A small CTC audio transcriber, trained from scratch.
Model: waveform 16khz input, arch gmlp.
Training: soap at rate 0.0034, 4300 steps, batches of 64.
Data: trained on read English sentences (LibriTTS-R), 15625 training examples, 17.6 epochs.
Rows from block 3, named by matrix and row number. Each number is 200 + 40 x the weight over its row's rms, rounded and kept within 0 to 999. All counts start at 0. After the name is the row's rms in percent of the matrix's.
# f: spatial gating (model.blocks.3.mixer.f.weight, 250x250), inputs 63-125
f.46,151,240,213,207,177,197,205,232,214,194,229,177,248,206,255,223,223,120,262,180,218,221,222,203,206,168,193,193,201,179,134,248,195,221,173,227,211,226,240,192,235,200,211,234,252,159,218,188,209,220,197,197,191,227,225,206,244,166,241,221,244,145,236,257
f.47,084,269,182,155,198,160,172,181,182,147,264,178,279,234,138,197,241,159,257,220,241,205,159,168,244,202,227,172,119,204,176,190,253,209,215,200,195,173,174,191,196,232,227,156,251,228,247,179,194,231,185,208,245,247,198,160,181,129,133,139,232,184,187,178
f.48,079,241,202,260,230,209,233,209,223,226,202,261,200,199,226,243,174,160,154,191,164,195,163,172,152,190,134,188,248,176,260,158,199,223,170,119,194,170,224,199,169,180,218,206,235,196,198,234,265,195,245,181,234,252,178,216,190,185,272,238,235,212,266,177
f.49,073,171,173,181,191,235,260,275,200,237,229,199,222,228,209,307,234,254,240,239,212,164,224,240,168,253,186,139,232,230,194,184,209,278,176,179,173,173,257,162,152,195,205,164,208,148,148,176,171,244,138,162,186,275,181,182,187,142,192,195,265,289,180,193
f.50,075,277,276,201,147,216,203,146,215,179,190,102,126,234,170,199,221,208,224,196,173,156,228,266,228,233,192,193,232,160,232,173,197,266,206,154,276,206,223,254,184,226,291,168,281,223,191,259,167,232,200,233,166,178,171,133,124,220,256,227,198,234,154,191
f.51,077,225,195,205,200,208,214,277,206,183,201,245,231,198,232,188,243,197,181,219,153,233,182,181,158,180,220,208,238,235,250,172,175,250,228,141,202,228,235,270,226,160,293,261,218,97,214,209,150,231,152,184,197,202,186,184,188,242,220,218,203,198,149,208
f.52,078,200,202,233,195,198,180,174,233,179,244,214,223,175,162,163,196,135,181,212,215,198,232,123,184,159,168,203,203,157,226,216,204,191,278,139,230,223,185,74,187,224,220,223,205,172,188,185,244,190,196,173,234,156,190,181,243,216,204,193,218,179,263,180
f.53,115,197,223,207,201,214,183,178,234,214,171,173,272,145,211,211,177,165,256,211,215,180,222,214,189,121,222,242,225,215,213,203,218,222,193,237,188,215,212,191,193,195,202,194,188,214,165,204,219,228,195,173,160,258,208,260,210,160,155,256,256,185,205,229
f.54,078,150,144,176,209,164,205,174,178,239,259,183,189,188,146,205,231,147,212,235,215,234,206,264,239,217,204,142,206,200,162,185,234,187,191,155,200,167,207,191,222,255,197,168,183,189,214,214,274,202,164,151,254,200,208,230,153,243,163,190,158,108,185,180
f.55,084,180,209,260,238,106,185,187,261,245,186,235,171,260,226,254,182,109,166,186,198,233,209,185,210,171,230,189,208,239,232,227,215,171,124,183,170,213,211,218,205,135,263,171,238,217,124,252,81,144,187,223,191,200,205,209,279,256,185,187,200,199,205,153
f.56,168,212,247,171,243,227,212,228,258,189,248,210,219,246,195,270,274,109,237,218,215,240,210,214,225,153,212,204,163,203,172,207,213,163,185,184,218,181,129,239,222,221,229,164,175,243,223,192,186,216,205,185,224,201,185,226,185,179,214,166,206,134,246,204
f.57,150,224,185,195,180,172,205,213,183,171,247,198,169,210,208,191,217,281,171,251,189,220,193,194,210,272,188,259,95,141,215,225,245,197,161,194,194,182,86,220,212,236,113,166,214,169,200,146,141,176,167,218,192,212,194,161,201,246,186,157,134,199,176,168
f.58,078,163,223,266,207,310,221,196,179,199,175,252,197,173,208,209,214,157,183,233,157,228,162,192,220,131,202,188,215,187,257,220,228,148,248,174,192,208,235,184,177,172,253,171,177,211,153,235,177,186,221,180,168,159,197,242,168,200,224,218,157,163,183,184
f.59,072,136,239,207,202,290,254,185,227,197,187,227,190,264,207,192,314,150,320,262,118,237,224,142,214,185,217,154,182,199,148,204,154,197,200,261,224,202,213,258,186,183,173,174,280,218,191,267,277,193,193,199,189,249,266,204,236,156,216,260,284,176,175,250
f.60,076,181,120,162,164,193,254,158,230,218,245,215,242,249,191,187,237,143,209,213,213,236,197,184,206,191,237,166,152,196,192,186,188,180,197,183,177,232,205,185,196,212,279,126,259,157,253,186,202,202,182,235,207,250,213,195,209,123,180,170,189,121,165,163
f.61,083,131,68,191,145,182,177,117,156,242,196,170,139,234,183,207,205,155,260,190,221,217,234,210,259,182,158,233,179,213,230,198,188,195,179,235,278,195,186,171,229,191,190,279,210,185,188,242,222,221,132,213,152,188,208,154,220,156,195,204,232,190,215,212
f.62,068,164,175,157,135,231,164,198,236,182,139,155,197,189,198,219,185,155,231,200,178,251,197,222,208,220,205,167,254,225,218,205,204,227,161,230,156,171,216,214,208,197,228,177,227,142,236,247,216,230,197,211,169,206,146,266,152,200,235,242,243,145,161,252
f.63,090,201,139,139,194,208,216,197,180,203,136,180,125,192,146,201,213,151,195,169,212,157,223,204,206,238,187,190,193,231,184,221,246,199,205,148,211,285,215,173,239,248,260,184,216,273,258,244,236,224,239,193,240,206,226,220,270,248,216,246,195,79,231,157
f.64,082,145,197,127,201,122,219,183,156,229,190,194,106,201,207,190,150,178,190,197,190,196,201,194,228,145,206,225,231,163,193,182,97,190,182,207,223,183,273,151,220,250,154,208,173,165,154,216,217,98,168,235,176,189,212,224,193,209,222,247,245,119,212,255
f.65,069,189,167,181,97,209,192,158,179,120,193,221,149,212,281,239,212,208,171,154,189,179,228,233,158,183,154,111,217,162,248,215,202,209,176,159,204,148,279,228,189,117,202,162,200,232,252,189,267,209,208,212,210,170,218,181,122,207,149,175,194,189,174,290
f.66,076,216,184,147,148,161,175,159,146,145,269,107,180,242,203,140,160,208,193,207,215,275,183,250,227,226,216,262,181,183,235,196,161,192,164,165,189,202,217,208,221,137,141,199,149,251,131,223,162,215,92,162,193,215,153,150,171,228,150,220,194,124,167,241
f.67,083,182,163,160,202,163,203,174,199,230,218,182,177,141,226,199,216,111,127,126,208,234,132,163,171,169,187,269,188,157,185,119,174,187,233,208,235,278,232,182,266,243,167,196,181,277,154,182,172,250,154,219,167,170,200,187,230,271,188,232,218,223,207,212
f.68,068,208,170,208,153,186,171,197,192,174,246,244,251,150,169,282,175,150,239,249,130,214,255,194,241,219,185,262,228,167,183,241,140,185,183,180,233,162,187,226,254,228,156,210,227,196,169,157,168,188,157,139,257,203,176,249,184,244,191,209,257,172,250,182
f.69,088,137,221,159,123,161,171,148,182,215,187,136,126,159,201,206,171,194,230,215,187,224,306,172,174,203,176,234,161,156,187,260,242,151,179,143,175,221,169,189,115,222,190,207,182,245,165,197,176,214,183,200,205,231,157,258,223,263,218,200,244,200,150,193
f.70,079,197,164,92,187,148,173,193,163,156,150,208,198,143,181,128,76,230,253,167,209,235,252,147,121,234,167,252,266,138,224,226,173,135,202,208,219,209,234,212,193,226,148,227,196,148,139,202,192,221,145,136,221,189,233,202,213,235,233,228,192,195,221,263
f.71,079,213,221,202,168,205,173,214,212,182,143,239,130,165,162,164,156,200,185,136,229,203,252,217,161,154,218,177,173,137,228,157,243,200,217,282,248,204,203,226,260,192,134,180,119,242,203,169,183,198,226,196,231,208,199,212,242,202,210,218,170,190,246,178
f.72,070,218,230,184,206,162,165,215,214,137,192,120,165,161,174,179,168,189,181,210,210,197,205,186,158,226,178,188,217,154,124,212,186,165,125,218,139,154,78,120,160,162,171,223,248,149,234,200,164,210,229,149,224,207,191,229,172,229,225,166,187,241,196,213
f.73,085,174,182,152,192,145,233,197,165,104,167,196,136,114,198,155,110,204,176,137,252,149,198,216,211,201,203,244,194,214,231,201,248,188,165,221,212,205,189,204,193,174,177,185,197,210,240,219,232,272,214,160,245,197,254,187,323,166,194,183,159,184,188,198
f.74,080,215,194,167,214,197,210,168,213,187,207,123,159,156,165,111,165,139,232,163,173,195,132,185,154,197,206,217,191,137,248,204,282,199,177,244,201,206,232,257,173,207,145,161,214,208,211,209,194,166,186,211,193,160,212,206,197,248,226,213,118,213,204,248
f.75,074,214,198,117,234,215,176,156,194,177,170,140,161,184,214,136,80,182,196,149,224,225,199,216,189,240,204,270,222,137,290,210,311,172,282,177,240,197,188,240,182,218,221,199,254,233,225,234,251,316,236,198,293,223,243,246,240,172,153,208,203,192,182,205
f.76,121,181,237,222,223,229,223,184,157,204,268,220,251,232,312,229,206,185,195,234,224,193,238,216,256,140,159,234,136,272,179,257,196,89,201,216,220,174,55,202,252,208,102,221,186,178,227,251,198,176,221,226,119,235,204,197,186,215,152,200,212,152,198,141
f.77,083,172,195,180,215,156,186,186,180,140,143,141,188,150,121,185,106,176,154,154,176,174,184,209,199,176,199,177,284,274,232,150,234,273,214,230,132,207,251,202,174,199,182,145,192,228,178,165,153,216,182,174,238,217,195,241,215,223,267,196,260,161,214,186
f.78,080,221,234,169,189,233,180,184,209,188,206,172,264,152,149,183,213,183,203,192,237,187,163,221,195,235,218,155,165,166,258,204,210,221,175,209,177,196,134,219,230,215,172,218,184,198,235,184,185,282,259,181,262,194,231,177,210,231,179,182,210,239,153,200
f.79,163,212,91,219,144,208,153,230,186,195,218,191,229,214,183,200,215,278,232,197,209,218,209,177,250,169,208,166,157,235,199,202,190,128,241,217,197,237,158,234,196,247,175,226,196,173,215,242,212,161,235,205,191,181,240,203,239,179,200,233,261,120,169,199
f.80,084,202,209,231,158,117,157,168,149,220,182,231,188,164,195,126,161,234,155,153,179,140,255,164,164,204,245,199,179,209,234,207,258,204,237,283,246,239,226,229,217,168,165,228,174,213,184,162,190,235,179,212,203,166,195,247,238,179,193,193,158,210,158,201
f.81,085,221,138,217,196,173,175,183,135,263,167,189,184,203,158,188,170,235,136,174,123,143,275,163,180,222,210,279,214,168,221,218,259,237,253,263,236,242,129,230,226,111,204,260,228,221,204,259,233,218,212,163,191,201,199,150,234,191,150,199,179,174,182,225
f.82,077,248,182,253,188,223,234,191,177,188,213,235,156,163,131,170,85,179,143,240,140,184,124,225,205,198,252,198,133,238,183,189,265,208,164,174,223,233,191,168,193,248,205,200,249,238,235,202,253,193,182,142,227,116,214,227,196,184,194,203,177,185,253,115
f.83,084,181,271,146,262,175,215,227,168,122,178,142,162,162,163,180,159,246,129,140,214,146,147,176,141,264,184,188,201,194,207,174,292,181,240,274,198,179,117,160,196,217,145,241,184,227,210,211,235,166,174,198,158,171,195,195,217,180,172,187,140,200,213,233
f.84,084,106,183,238,159,150,165,211,163,228,165,199,204,138,238,141,193,236,143,139,175,133,199,184,150,200,210,175,164,199,189,218,218,162,188,202,194,291,172,139,218,206,188,185,158,174,189,205,131,195,158,182,234,191,181,226,250,157,188,162,238,222,209,231
f.85,080,170,193,240,151,178,242,192,197,243,241,209,181,213,153,219,212,208,103,214,190,192,158,158,192,178,215,127,177,245,199,241,205,181,203,229,230,212,181,177,185,202,177,171,216,195,190,221,248,172,119,138,214,201,197,183,203,205,152,129,155,219,206,179
f.86,084,176,223,192,243,226,191,222,193,178,168,165,205,183,186,207,174,268,206,150,225,224,141,148,160,241,164,178,153,147,227,176,194,218,219,220,225,150,185,306,222,187,295,200,193,198,191,177,256,262,220,159,232,181,187,280,258,159,273,210,162,196,259,223
f.87,152,225,198,277,214,204,205,183,245,226,258,148,248,238,173,229,225,184,219,255,231,211,204,235,309,247,224,263,166,248,154,210,206,100,189,193,215,215,88,195,195,222,161,214,209,226,167,195,229,207,249,230,174,205,221,180,217,209,223,224,281,148,223,190
f.88,084,198,277,186,267,198,182,196,160,203,216,204,222,192,281,183,181,322,174,124,195,196,174,177,186,211,213,177,148,314,202,204,190,250,233,298,281,169,231,245,179,153,240,204,168,166,186,196,198,204,206,241,218,181,193,185,180,185,174,185,178,259,160,142
f.89,086,155,215,206,234,143,163,189,217,227,154,206,202,102,211,180,108,152,159,122,223,129,206,137,175,155,98,150,220,124,152,190,249,229,202,214,185,200,235,213,169,241,152,237,262,249,244,194,194,231,236,165,218,207,187,245,235,211,245,211,179,181,230,229
f.90,111,187,226,255,191,230,157,236,238,223,221,211,187,203,141,183,198,131,118,174,165,175,253,193,206,131,226,265,121,210,147,218,170,205,218,250,173,183,108,165,177,229,122,259,195,167,217,127,193,160,150,174,294,224,199,233,170,182,182,185,300,166,210,196
f.91,072,214,245,199,261,214,199,200,192,215,215,149,220,248,206,174,214,247,186,160,219,178,212,143,192,205,203,103,210,187,141,156,230,198,211,158,213,247,172,276,230,146,163,145,208,145,219,110,191,115,249,225,156,195,110,220,227,197,186,217,161,238,145,205
f.92,088,225,202,287,202,232,165,207,195,183,177,190,178,230,190,256,190,172,217,246,260,202,290,244,252,201,208,209,189,130,129,230,210,211,153,223,187,262,176,201,148,184,195,193,181,217,191,230,197,190,156,225,225,218,219,197,215,120,226,152,255,162,178,201
f.93,084,169,120,128,217,172,226,179,185,137,142,204,206,197,206,192,163,257,207,198,180,123,250,111,158,216,166,183,195,139,155,104,152,191,215,254,177,218,202,158,200,234,162,209,182,166,154,219,173,135,244,206,184,204,139,219,246,191,216,172,189,207,233,198
f.94,080,256,255,218,217,231,246,228,169,229,236,135,178,230,151,206,222,200,202,207,237,242,186,217,214,211,158,66,152,193,121,179,214,211,130,183,140,212,212,119,191,225,193,174,202,199,190,153,211,239,174,175,218,131,224,212,244,224,148,204,182,220,185,206
f.95,138,165,162,220,139,192,135,227,183,196,259,300,299,282,221,263,184,166,325,238,208,284,302,212,311,113,255,202,220,241,208,254,177,103,183,179,254,141,100,204,217,184,105,173,192,169,191,156,161,193,216,218,223,177,179,233,181,233,190,206,195,162,224,163
f.96,073,130,208,260,176,215,258,202,218,184,174,229,224,183,231,211,193,240,187,204,263,244,160,147,187,189,122,183,200,185,137,139,159,156,147,177,143,189,215,186,252,181,166,183,192,211,172,265,173,219,192,159,147,197,152,199,216,187,154,160,243,224,180,218
f.97,083,203,228,227,190,242,171,173,197,223,166,248,124,191,263,248,135,203,159,108,255,165,229,211,116,241,145,232,183,155,157,172,163,212,175,208,180,201,154,199,203,162,147,140,228,240,182,159,220,180,200,136,262,176,140,167,213,228,143,177,248,233,192,268
f.98,073,204,201,218,230,182,188,217,204,215,170,269,223,199,196,215,285,250,194,217,210,189,274,236,176,239,195,145,210,116,131,202,201,193,113,117,205,91,214,228,225,216,189,231,193,163,215,152,196,249,148,239,186,224,198,202,258,153,201,195,180,249,141,171
f.99,078,237,217,183,168,211,238,167,164,228,212,248,224,217,240,212,235,231,183,215,186,265,207,184,207,228,143,195,223,163,159,133,126,172,106,148,91,221,259,164,214,134,239,176,183,319,171,219,170,187,184,201,137,149,217,143,162,203,199,178,189,206,216,178
f.100,117,131,150,141,198,203,235,194,214,237,289,186,297,262,196,201,292,101,249,206,143,222,168,149,207,186,188,209,207,174,142,208,185,116,234,210,194,206,104,279,215,236,147,233,327,217,208,199,183,219,215,183,240,199,187,228,197,215,240,237,186,228,178,196
f.101,087,188,236,222,210,172,211,193,208,215,216,222,189,189,155,221,163,214,156,217,205,228,183,277,293,175,188,217,234,230,189,213,146,215,210,195,142,235,173,215,205,238,170,146,149,174,176,212,163,170,175,177,189,236,122,237,193,186,158,223,184,160,212,204
f.102,069,286,200,188,213,300,223,250,141,210,248,255,264,261,162,222,217,218,154,196,135,235,201,171,217,172,218,193,200,202,141,210,180,187,231,160,193,186,177,176,174,213,263,225,187,196,264,146,208,190,210,175,176,214,200,101,165,229,176,168,212,219,200,184
f.103,082,263,225,190,226,216,188,182,237,255,208,232,229,270,218,179,246,172,233,235,150,202,210,274,210,193,239,89,135,212,88,161,196,212,158,193,187,163,196,183,121,163,192,150,215,192,142,276,214,205,165,261,192,194,143,188,175,203,262,195,145,178,123,215
f.104,104,227,230,261,149,180,120,136,177,179,215,204,225,218,240,243,163,215,276,270,290,251,234,248,275,140,255,310,136,216,210,166,227,138,245,241,210,186,197,198,239,182,132,162,199,211,250,271,138,202,244,157,216,169,197,209,205,194,245,168,162,113,247,275
f.105,078,212,185,249,156,190,216,182,213,216,164,200,223,157,237,105,187,215,208,174,179,177,95,185,151,255,231,216,228,166,186,232,188,189,243,186,134,219,238,150,187,198,152,200,198,222,204,183,241,200,232,216,247,230,227,289,281,228,273,251,212,200,253,206
f.106,081,292,183,168,219,211,179,256,208,224,239,227,238,247,186,255,249,196,258,235,213,248,212,210,205,195,199,173,235,196,174,259,195,225,187,235,186,161,203,212,168,102,227,214,109,148,195,238,170,192,209,268,225,146,232,209,189,149,145,211,221,260,200,221
f.107,079,229,229,217,226,232,179,268,208,170,259,254,230,242,172,290,233,193,160,171,201,153,221,215,246,171,194,166,218,161,173,162,123,159,183,184,249,234,216,180,211,219,165,223,212,187,199,184,183,108,181,161,156,135,257,179,192,198,194,195,153,178,229,196
f.108,088,188,210,157,195,179,179,202,232,172,209,193,241,241,146,197,221,214,197,224,190,200,177,221,186,275,221,230,187,221,216,223,199,252,254,286,154,245,227,195,193,194,240,178,187,158,84,173,213,134,204,236,138,201,138,170,162,179,190,227,208,223,183,144
f.109,080,178,203,272,217,178,237,164,206,218,187,247,251,140,207,176,201,198,174,202,187,175,235,226,197,157,167,223,164,242,201,186,165,226,238,217,199,131,190,222,276,213,239,199,117,166,190,211,131,208,198,235,226,214,234,253,195,196,215,160,217,182,219,217
f.110,074,237,172,244,209,162,162,234,176,211,219,247,231,229,210,167,212,173,256,205,228,212,204,243,210,148,164,259,183,212,176,228,176,153,178,156,193,158,160,198,210,230,209,208,186,214,143,205,234,171,181,330,217,201,189,205,208,199,167,167,185,140,215,208
f.111,078,254,241,233,234,202,234,181,253,148,213,196,244,170,189,219,205,168,240,169,229,142,165,194,197,244,205,245,144,182,202,144,275,154,154,149,137,155,199,169,204,116,221,93,232,182,128,188,152,157,189,183,138,188,162,206,154,127,213,181,227,204,123,140
f.112,089,178,205,250,215,247,207,221,198,214,221,207,174,196,205,147,210,245,144,189,153,208,179,257,233,230,176,180,207,183,258,217,186,254,154,101,215,136,229,127,147,182,184,145,179,151,151,154,188,181,187,194,168,206,156,183,242,198,148,186,179,205,216,216
f.113,084,241,273,199,224,217,200,179,268,174,170,185,164,152,205,216,160,242,231,196,186,195,157,178,232,278,212,249,189,202,194,151,248,226,242,241,174,239,204,191,168,155,192,165,196,249,156,171,219,143,232,174,135,189,209,185,268,191,228,231,139,263,203,179
f.114,078,240,178,233,243,236,173,275,185,210,218,182,153,218,201,155,162,238,129,143,158,167,148,178,172,239,211,198,218,171,232,218,220,199,172,230,220,314,228,238,147,227,239,199,238,120,239,249,211,165,118,207,194,161,175,135,140,207,167,182,173,245,216,233
f.115,090,202,183,239,221,148,235,278,180,177,211,212,179,172,248,260,204,157,231,209,232,214,195,203,270,175,255,197,234,256,170,223,196,195,195,258,269,198,211,185,182,126,150,199,169,203,143,165,173,201,263,179,185,146,189,176,202,198,226,183,178,203,241,125
f.116,074,233,202,198,213,190,148,249,161,160,238,218,240,144,189,215,156,191,187,173,156,203,202,235,171,247,154,283,245,247,186,187,188,156,212,174,209,156,224,142,168,154,182,158,242,206,176,185,214,275,174,188,182,206,208,116,254,218,205,197,216,206,193,140
f.117,074,242,238,171,197,183,211,259,239,235,217,169,324,251,209,200,237,186,177,225,252,229,186,211,198,184,231,209,204,202,196,203,208,238,201,230,160,268,242,197,218,224,207,217,263,173,226,222,237,208,132,200,134,165,176,164,169,181,198,186,141,240,175,191
f.118,080,173,197,166,225,181,139,210,247,155,283,206,245,203,189,173,256,149,294,227,190,254,238,173,218,176,163,208,193,196,201,208,199,220,231,207,260,205,224,296,277,197,208,167,185,194,182,202,162,212,184,152,175,176,150,209,94,171,217,234,156,171,130,122
f.119,082,257,232,171,230,236,238,299,201,182,173,180,196,167,169,154,271,188,217,247,209,218,150,160,211,210,206,194,201,199,242,242,161,230,178,249,222,129,151,312,224,213,248,208,212,202,179,187,206,237,196,177,239,206,226,156,210,206,163,238,166,199,222,159
f.120,087,160,172,217,202,202,184,159,151,100,150,209,198,187,208,179,287,211,200,187,217,235,184,174,232,216,228,232,216,177,202,237,211,204,218,217,263,238,272,162,238,267,229,172,222,209,161,171,143,186,165,145,157,182,164,142,150,197,177,175,220,211,226,205
f.121,085,177,242,254,217,249,226,230,190,171,244,246,265,209,206,204,186,151,225,239,209,185,225,188,263,182,211,244,126,210,179,177,249,186,171,195,213,234,122,191,238,200,175,207,226,180,192,230,221,206,200,170,214,223,175,205,212,174,204,161,200,111,216,193
f.122,147,192,342,272,306,224,193,256,357,202,280,189,285,268,237,206,312,220,162,273,191,201,140,214,263,250,225,207,189,221,262,196,208,153,222,209,198,204,144,174,167,190,134,197,192,234,204,199,173,211,193,224,176,157,218,166,180,235,187,144,144,278,186,219
f.123,123,207,74,170,104,154,98,95,49,117,124,192,135,114,169,203,0,246,209,153,185,174,242,207,237,189,177,252,240,191,208,217,198,148,185,270,203,228,194,167,226,217,131,208,180,220,198,190,199,172,212,164,166,184,163,167,223,194,203,193,292,220,241,191
f.124,087,208,217,208,197,260,235,222,180,187,199,227,202,223,179,232,224,140,239,256,197,172,199,201,211,158,180,219,171,296,221,193,223,164,212,200,256,198,174,187,219,190,136,158,173,148,204,198,225,221,165,191,206,224,206,161,98,115,205,179,172,131,128,132
f.125,088,211,287,201,223,272,231,239,210,247,186,181,228,158,216,207,230,210,129,203,203,221,225,139,134,182,225,211,149,155,218,144,191,204,184,192,223,193,166,198,222,174,269,242,170,197,177,223,183,168,212,172,178,235,180,193,171,211,200,218,156,211,145,132
f.126,101,275,148,238,220,160,249,222,234,205,261,300,240,290,231,245,235,152,289,223,262,225,178,192,191,217,183,239,176,226,151,179,188,133,193,151,166,217,204,204,228,198,133,165,158,224,171,260,271,143,161,206,149,140,154,217,189,231,232,246,190,118,185,183
f.127,102,192,271,217,261,224,185,199,188,234,211,213,174,193,166,220,157,160,216,157,219,122,188,205,196,168,208,259,257,170,213,194,253,286,211,227,197,255,174,139,261,189,181,219,153,180,133,183,203,183,190,202,231,143,244,192,179,127,168,238,222,207,205,192
f.128,087,211,165,148,188,174,191,177,212,179,204,226,218,216,176,279,293,222,244,240,169,240,178,173,192,228,215,181,183,197,214,156,218,265,159,157,139,230,266,94,221,220,177,168,216,175,259,171,236,187,155,232,148,181,195,163,175,206,219,137,184,235,248,176
f.129,086,263,155,170,212,182,237,228,197,260,186,151,231,194,168,173,120,157,230,195,201,211,217,214,183,203,186,182,181,196,183,236,147,148,257,174,194,164,194,220,236,253,220,244,187,154,176,201,214,188,188,214,245,214,220,147,203,183,174,193,108,149,157,146
f.130,093,165,225,214,159,223,218,157,180,197,287,195,201,287,136,214,229,182,180,223,199,177,146,170,187,167,123,152,212,214,177,237,150,173,151,206,244,231,202,161,220,163,217,214,223,204,188,238,237,206,193,227,163,213,170,218,149,199,215,176,163,184,175,216
f.131,165,195,226,208,198,208,149,226,147,165,202,146,203,124,253,156,158,256,102,129,242,184,197,178,165,207,159,219,165,125,207,191,202,126,239,201,210,172,170,205,180,183,223,209,144,270,228,223,189,157,246,139,189,220,238,203,196,187,128,193,224,136,201,259
f.132,170,212,202,213,197,223,212,228,221,171,231,201,250,272,152,293,255,190,232,328,272,229,185,314,276,162,247,335,196,280,224,209,191,192,365,250,238,172,185,313,218,243,212,255,189,227,256,189,139,221,248,138,196,261,183,167,161,226,211,215,193,191,197,184
f.133,149,181,223,243,176,211,164,233,137,202,195,215,218,119,183,222,153,228,127,132,141,113,177,71,157,135,116,118,162,199,133,159,119,187,238,261,214,260,206,142,283,223,221,226,210,213,210,187,215,150,175,223,220,198,220,235,174,230,207,218,258,209,182,215
f.134,141,213,269,155,210,155,227,239,217,159,214,235,265,170,231,261,212,272,225,220,193,240,247,212,184,185,194,197,223,207,222,259,208,207,110,226,158,216,169,145,178,238,106,171,170,146,144,208,138,165,100,105,139,207,188,187,210,201,124,173,248,198,282,224
f.135,169,197,180,229,215,196,206,238,197,170,175,230,203,132,187,178,194,134,213,177,171,169,256,189,113,149,181,126,179,143,133,177,154,219,60,135,98,162,208,24,168,178,189,163,180,135,104,217,145,150,148,223,131,116,149,131,159,151,154,201,238,130,119,129
f.136,094,186,186,238,180,245,170,204,186,201,211,202,166,230,210,186,227,235,181,173,238,274,226,223,226,148,159,197,155,182,238,198,203,230,213,169,214,205,210,170,170,196,203,229,145,250,213,207,250,290,275,212,225,242,208,244,226,295,279,256,229,136,221,216
f.137,093,152,168,188,210,241,218,136,144,192,197,188,131,221,170,212,227,148,225,190,208,163,190,171,173,144,224,248,211,214,249,232,225,162,192,268,206,228,196,228,253,178,262,206,214,228,174,199,172,231,219,213,191,261,214,192,270,217,266,209,223,230,142,197
f.138,148,211,196,210,244,178,227,218,210,208,165,222,197,179,168,167,200,180,146,173,153,222,183,198,172,169,159,160,205,190,186,187,149,219,175,164,207,137,187,149,137,263,186,194,170,212,145,154,152,220,162,181,176,181,163,185,226,194,175,159,225,190,233,205
f.139,098,233,160,203,185,248,229,216,216,206,218,196,202,201,194,211,225,189,213,145,205,131,243,192,196,141,216,188,238,239,176,128,166,217,255,237,216,256,131,262,186,230,213,242,163,149,196,215,203,194,160,181,179,227,288,153,199,239,180,196,185,193,191,152
f.140,102,263,167,214,140,164,219,206,208,202,222,193,204,169,197,149,128,213,141,149,170,265,157,231,189,140,249,256,187,205,218,225,147,183,296,272,275,188,192,312,174,254,236,253,261,261,331,215,229,209,248,205,246,178,186,208,181,192,208,147,166,215,197,185
f.141,091,120,164,139,228,143,191,160,190,188,176,118,170,194,203,180,239,140,203,204,180,255,206,227,245,212,193,191,157,211,178,200,164,242,204,213,213,157,263,205,139,216,158,240,205,196,183,218,210,243,186,207,211,205,212,153,207,179,224,188,171,259,201,173
f.142,086,215,163,199,157,210,168,244,241,274,169,146,224,249,145,157,181,296,204,229,160,187,190,175,224,215,184,167,143,222,177,206,166,173,194,209,210,235,147,214,244,273,253,186,245,244,233,160,247,216,225,211,269,177,193,158,130,196,140,185,236,210,235,207
f.143,081,183,162,194,195,243,200,164,208,205,164,182,179,202,203,212,229,187,265,176,178,195,170,210,197,166,261,240,306,253,265,185,203,247,286,202,235,230,284,264,238,169,252,246,182,256,182,234,236,211,225,227,176,224,211,162,176,228,305,229,243,226,187,242
f.144,120,210,179,166,196,259,260,235,208,217,221,202,221,200,184,172,202,172,209,201,214,240,244,236,260,202,215,221,192,205,145,236,183,224,150,128,139,207,184,178,127,228,167,198,241,130,258,202,221,112,180,228,168,204,159,170,185,179,166,201,173,242,153,199
f.145,074,153,241,188,219,160,209,240,209,180,226,161,147,196,208,185,220,225,183,226,227,228,148,245,195,145,240,165,234,269,320,211,264,244,199,219,230,221,268,167,148,224,208,168,187,211,186,235,155,219,258,184,290,168,259,191,197,248,237,227,214,235,217,194
f.146,082,126,204,166,195,231,226,247,189,259,245,238,231,136,199,198,265,197,202,213,164,154,156,145,179,277,195,137,233,194,171,191,133,251,164,192,244,214,218,228,208,201,237,304,228,281,197,195,195,205,219,124,160,191,156,233,233,178,148,188,172,227,211,227
f.147,074,165,189,211,217,176,226,179,213,227,209,201,221,180,206,211,243,159,202,148,195,161,297,171,159,161,202,175,150,173,177,197,153,241,183,218,292,151,180,208,166,174,113,196,159,219,224,186,177,201,208,164,245,219,219,239,188,188,228,187,159,158,205,172
f.148,080,204,219,229,234,249,193,244,176,219,218,166,260,216,261,230,258,212,271,184,207,191,158,292,213,190,241,206,237,142,210,229,253,222,235,194,159,224,220,195,183,174,190,186,164,208,238,161,222,180,229,225,178,227,124,217,202,192,239,188,212,161,183,252
f.149,073,218,228,165,162,231,129,190,201,190,200,232,276,221,160,216,205,204,176,211,168,181,232,220,196,218,145,153,195,215,217,213,190,288,119,175,216,180,251,208,161,185,224,235,246,210,200,167,188,253,192,202,257,226,269,317,212,254,202,205,204,139,195,170
f.150,083,244,146,228,224,135,257,227,242,242,196,241,248,172,187,228,225,157,193,174,178,155,188,147,209,211,228,210,238,271,181,226,140,191,273,293,166,144,242,247,202,245,231,214,213,228,240,228,224,267,236,220,184,202,214,236,254,163,205,122,165,214,227,216
f.151,079,245,151,139,170,188,202,160,141,196,152,188,195,201,193,173,216,246,194,168,185,243,210,165,153,198,190,182,217,226,251,212,190,237,160,220,197,170,183,171,215,169,258,226,232,169,187,246,279,244,299,209,166,142,176,187,83,209,214,240,203,256,192,104
f.152,122,219,206,234,189,184,210,256,151,226,245,250,239,196,160,268,205,206,229,264,154,255,194,243,248,161,217,247,168,202,182,203,182,195,146,145,193,140,222,179,191,189,236,242,231,162,276,248,225,209,209,259,235,254,193,250,227,278,247,238,210,136,229,159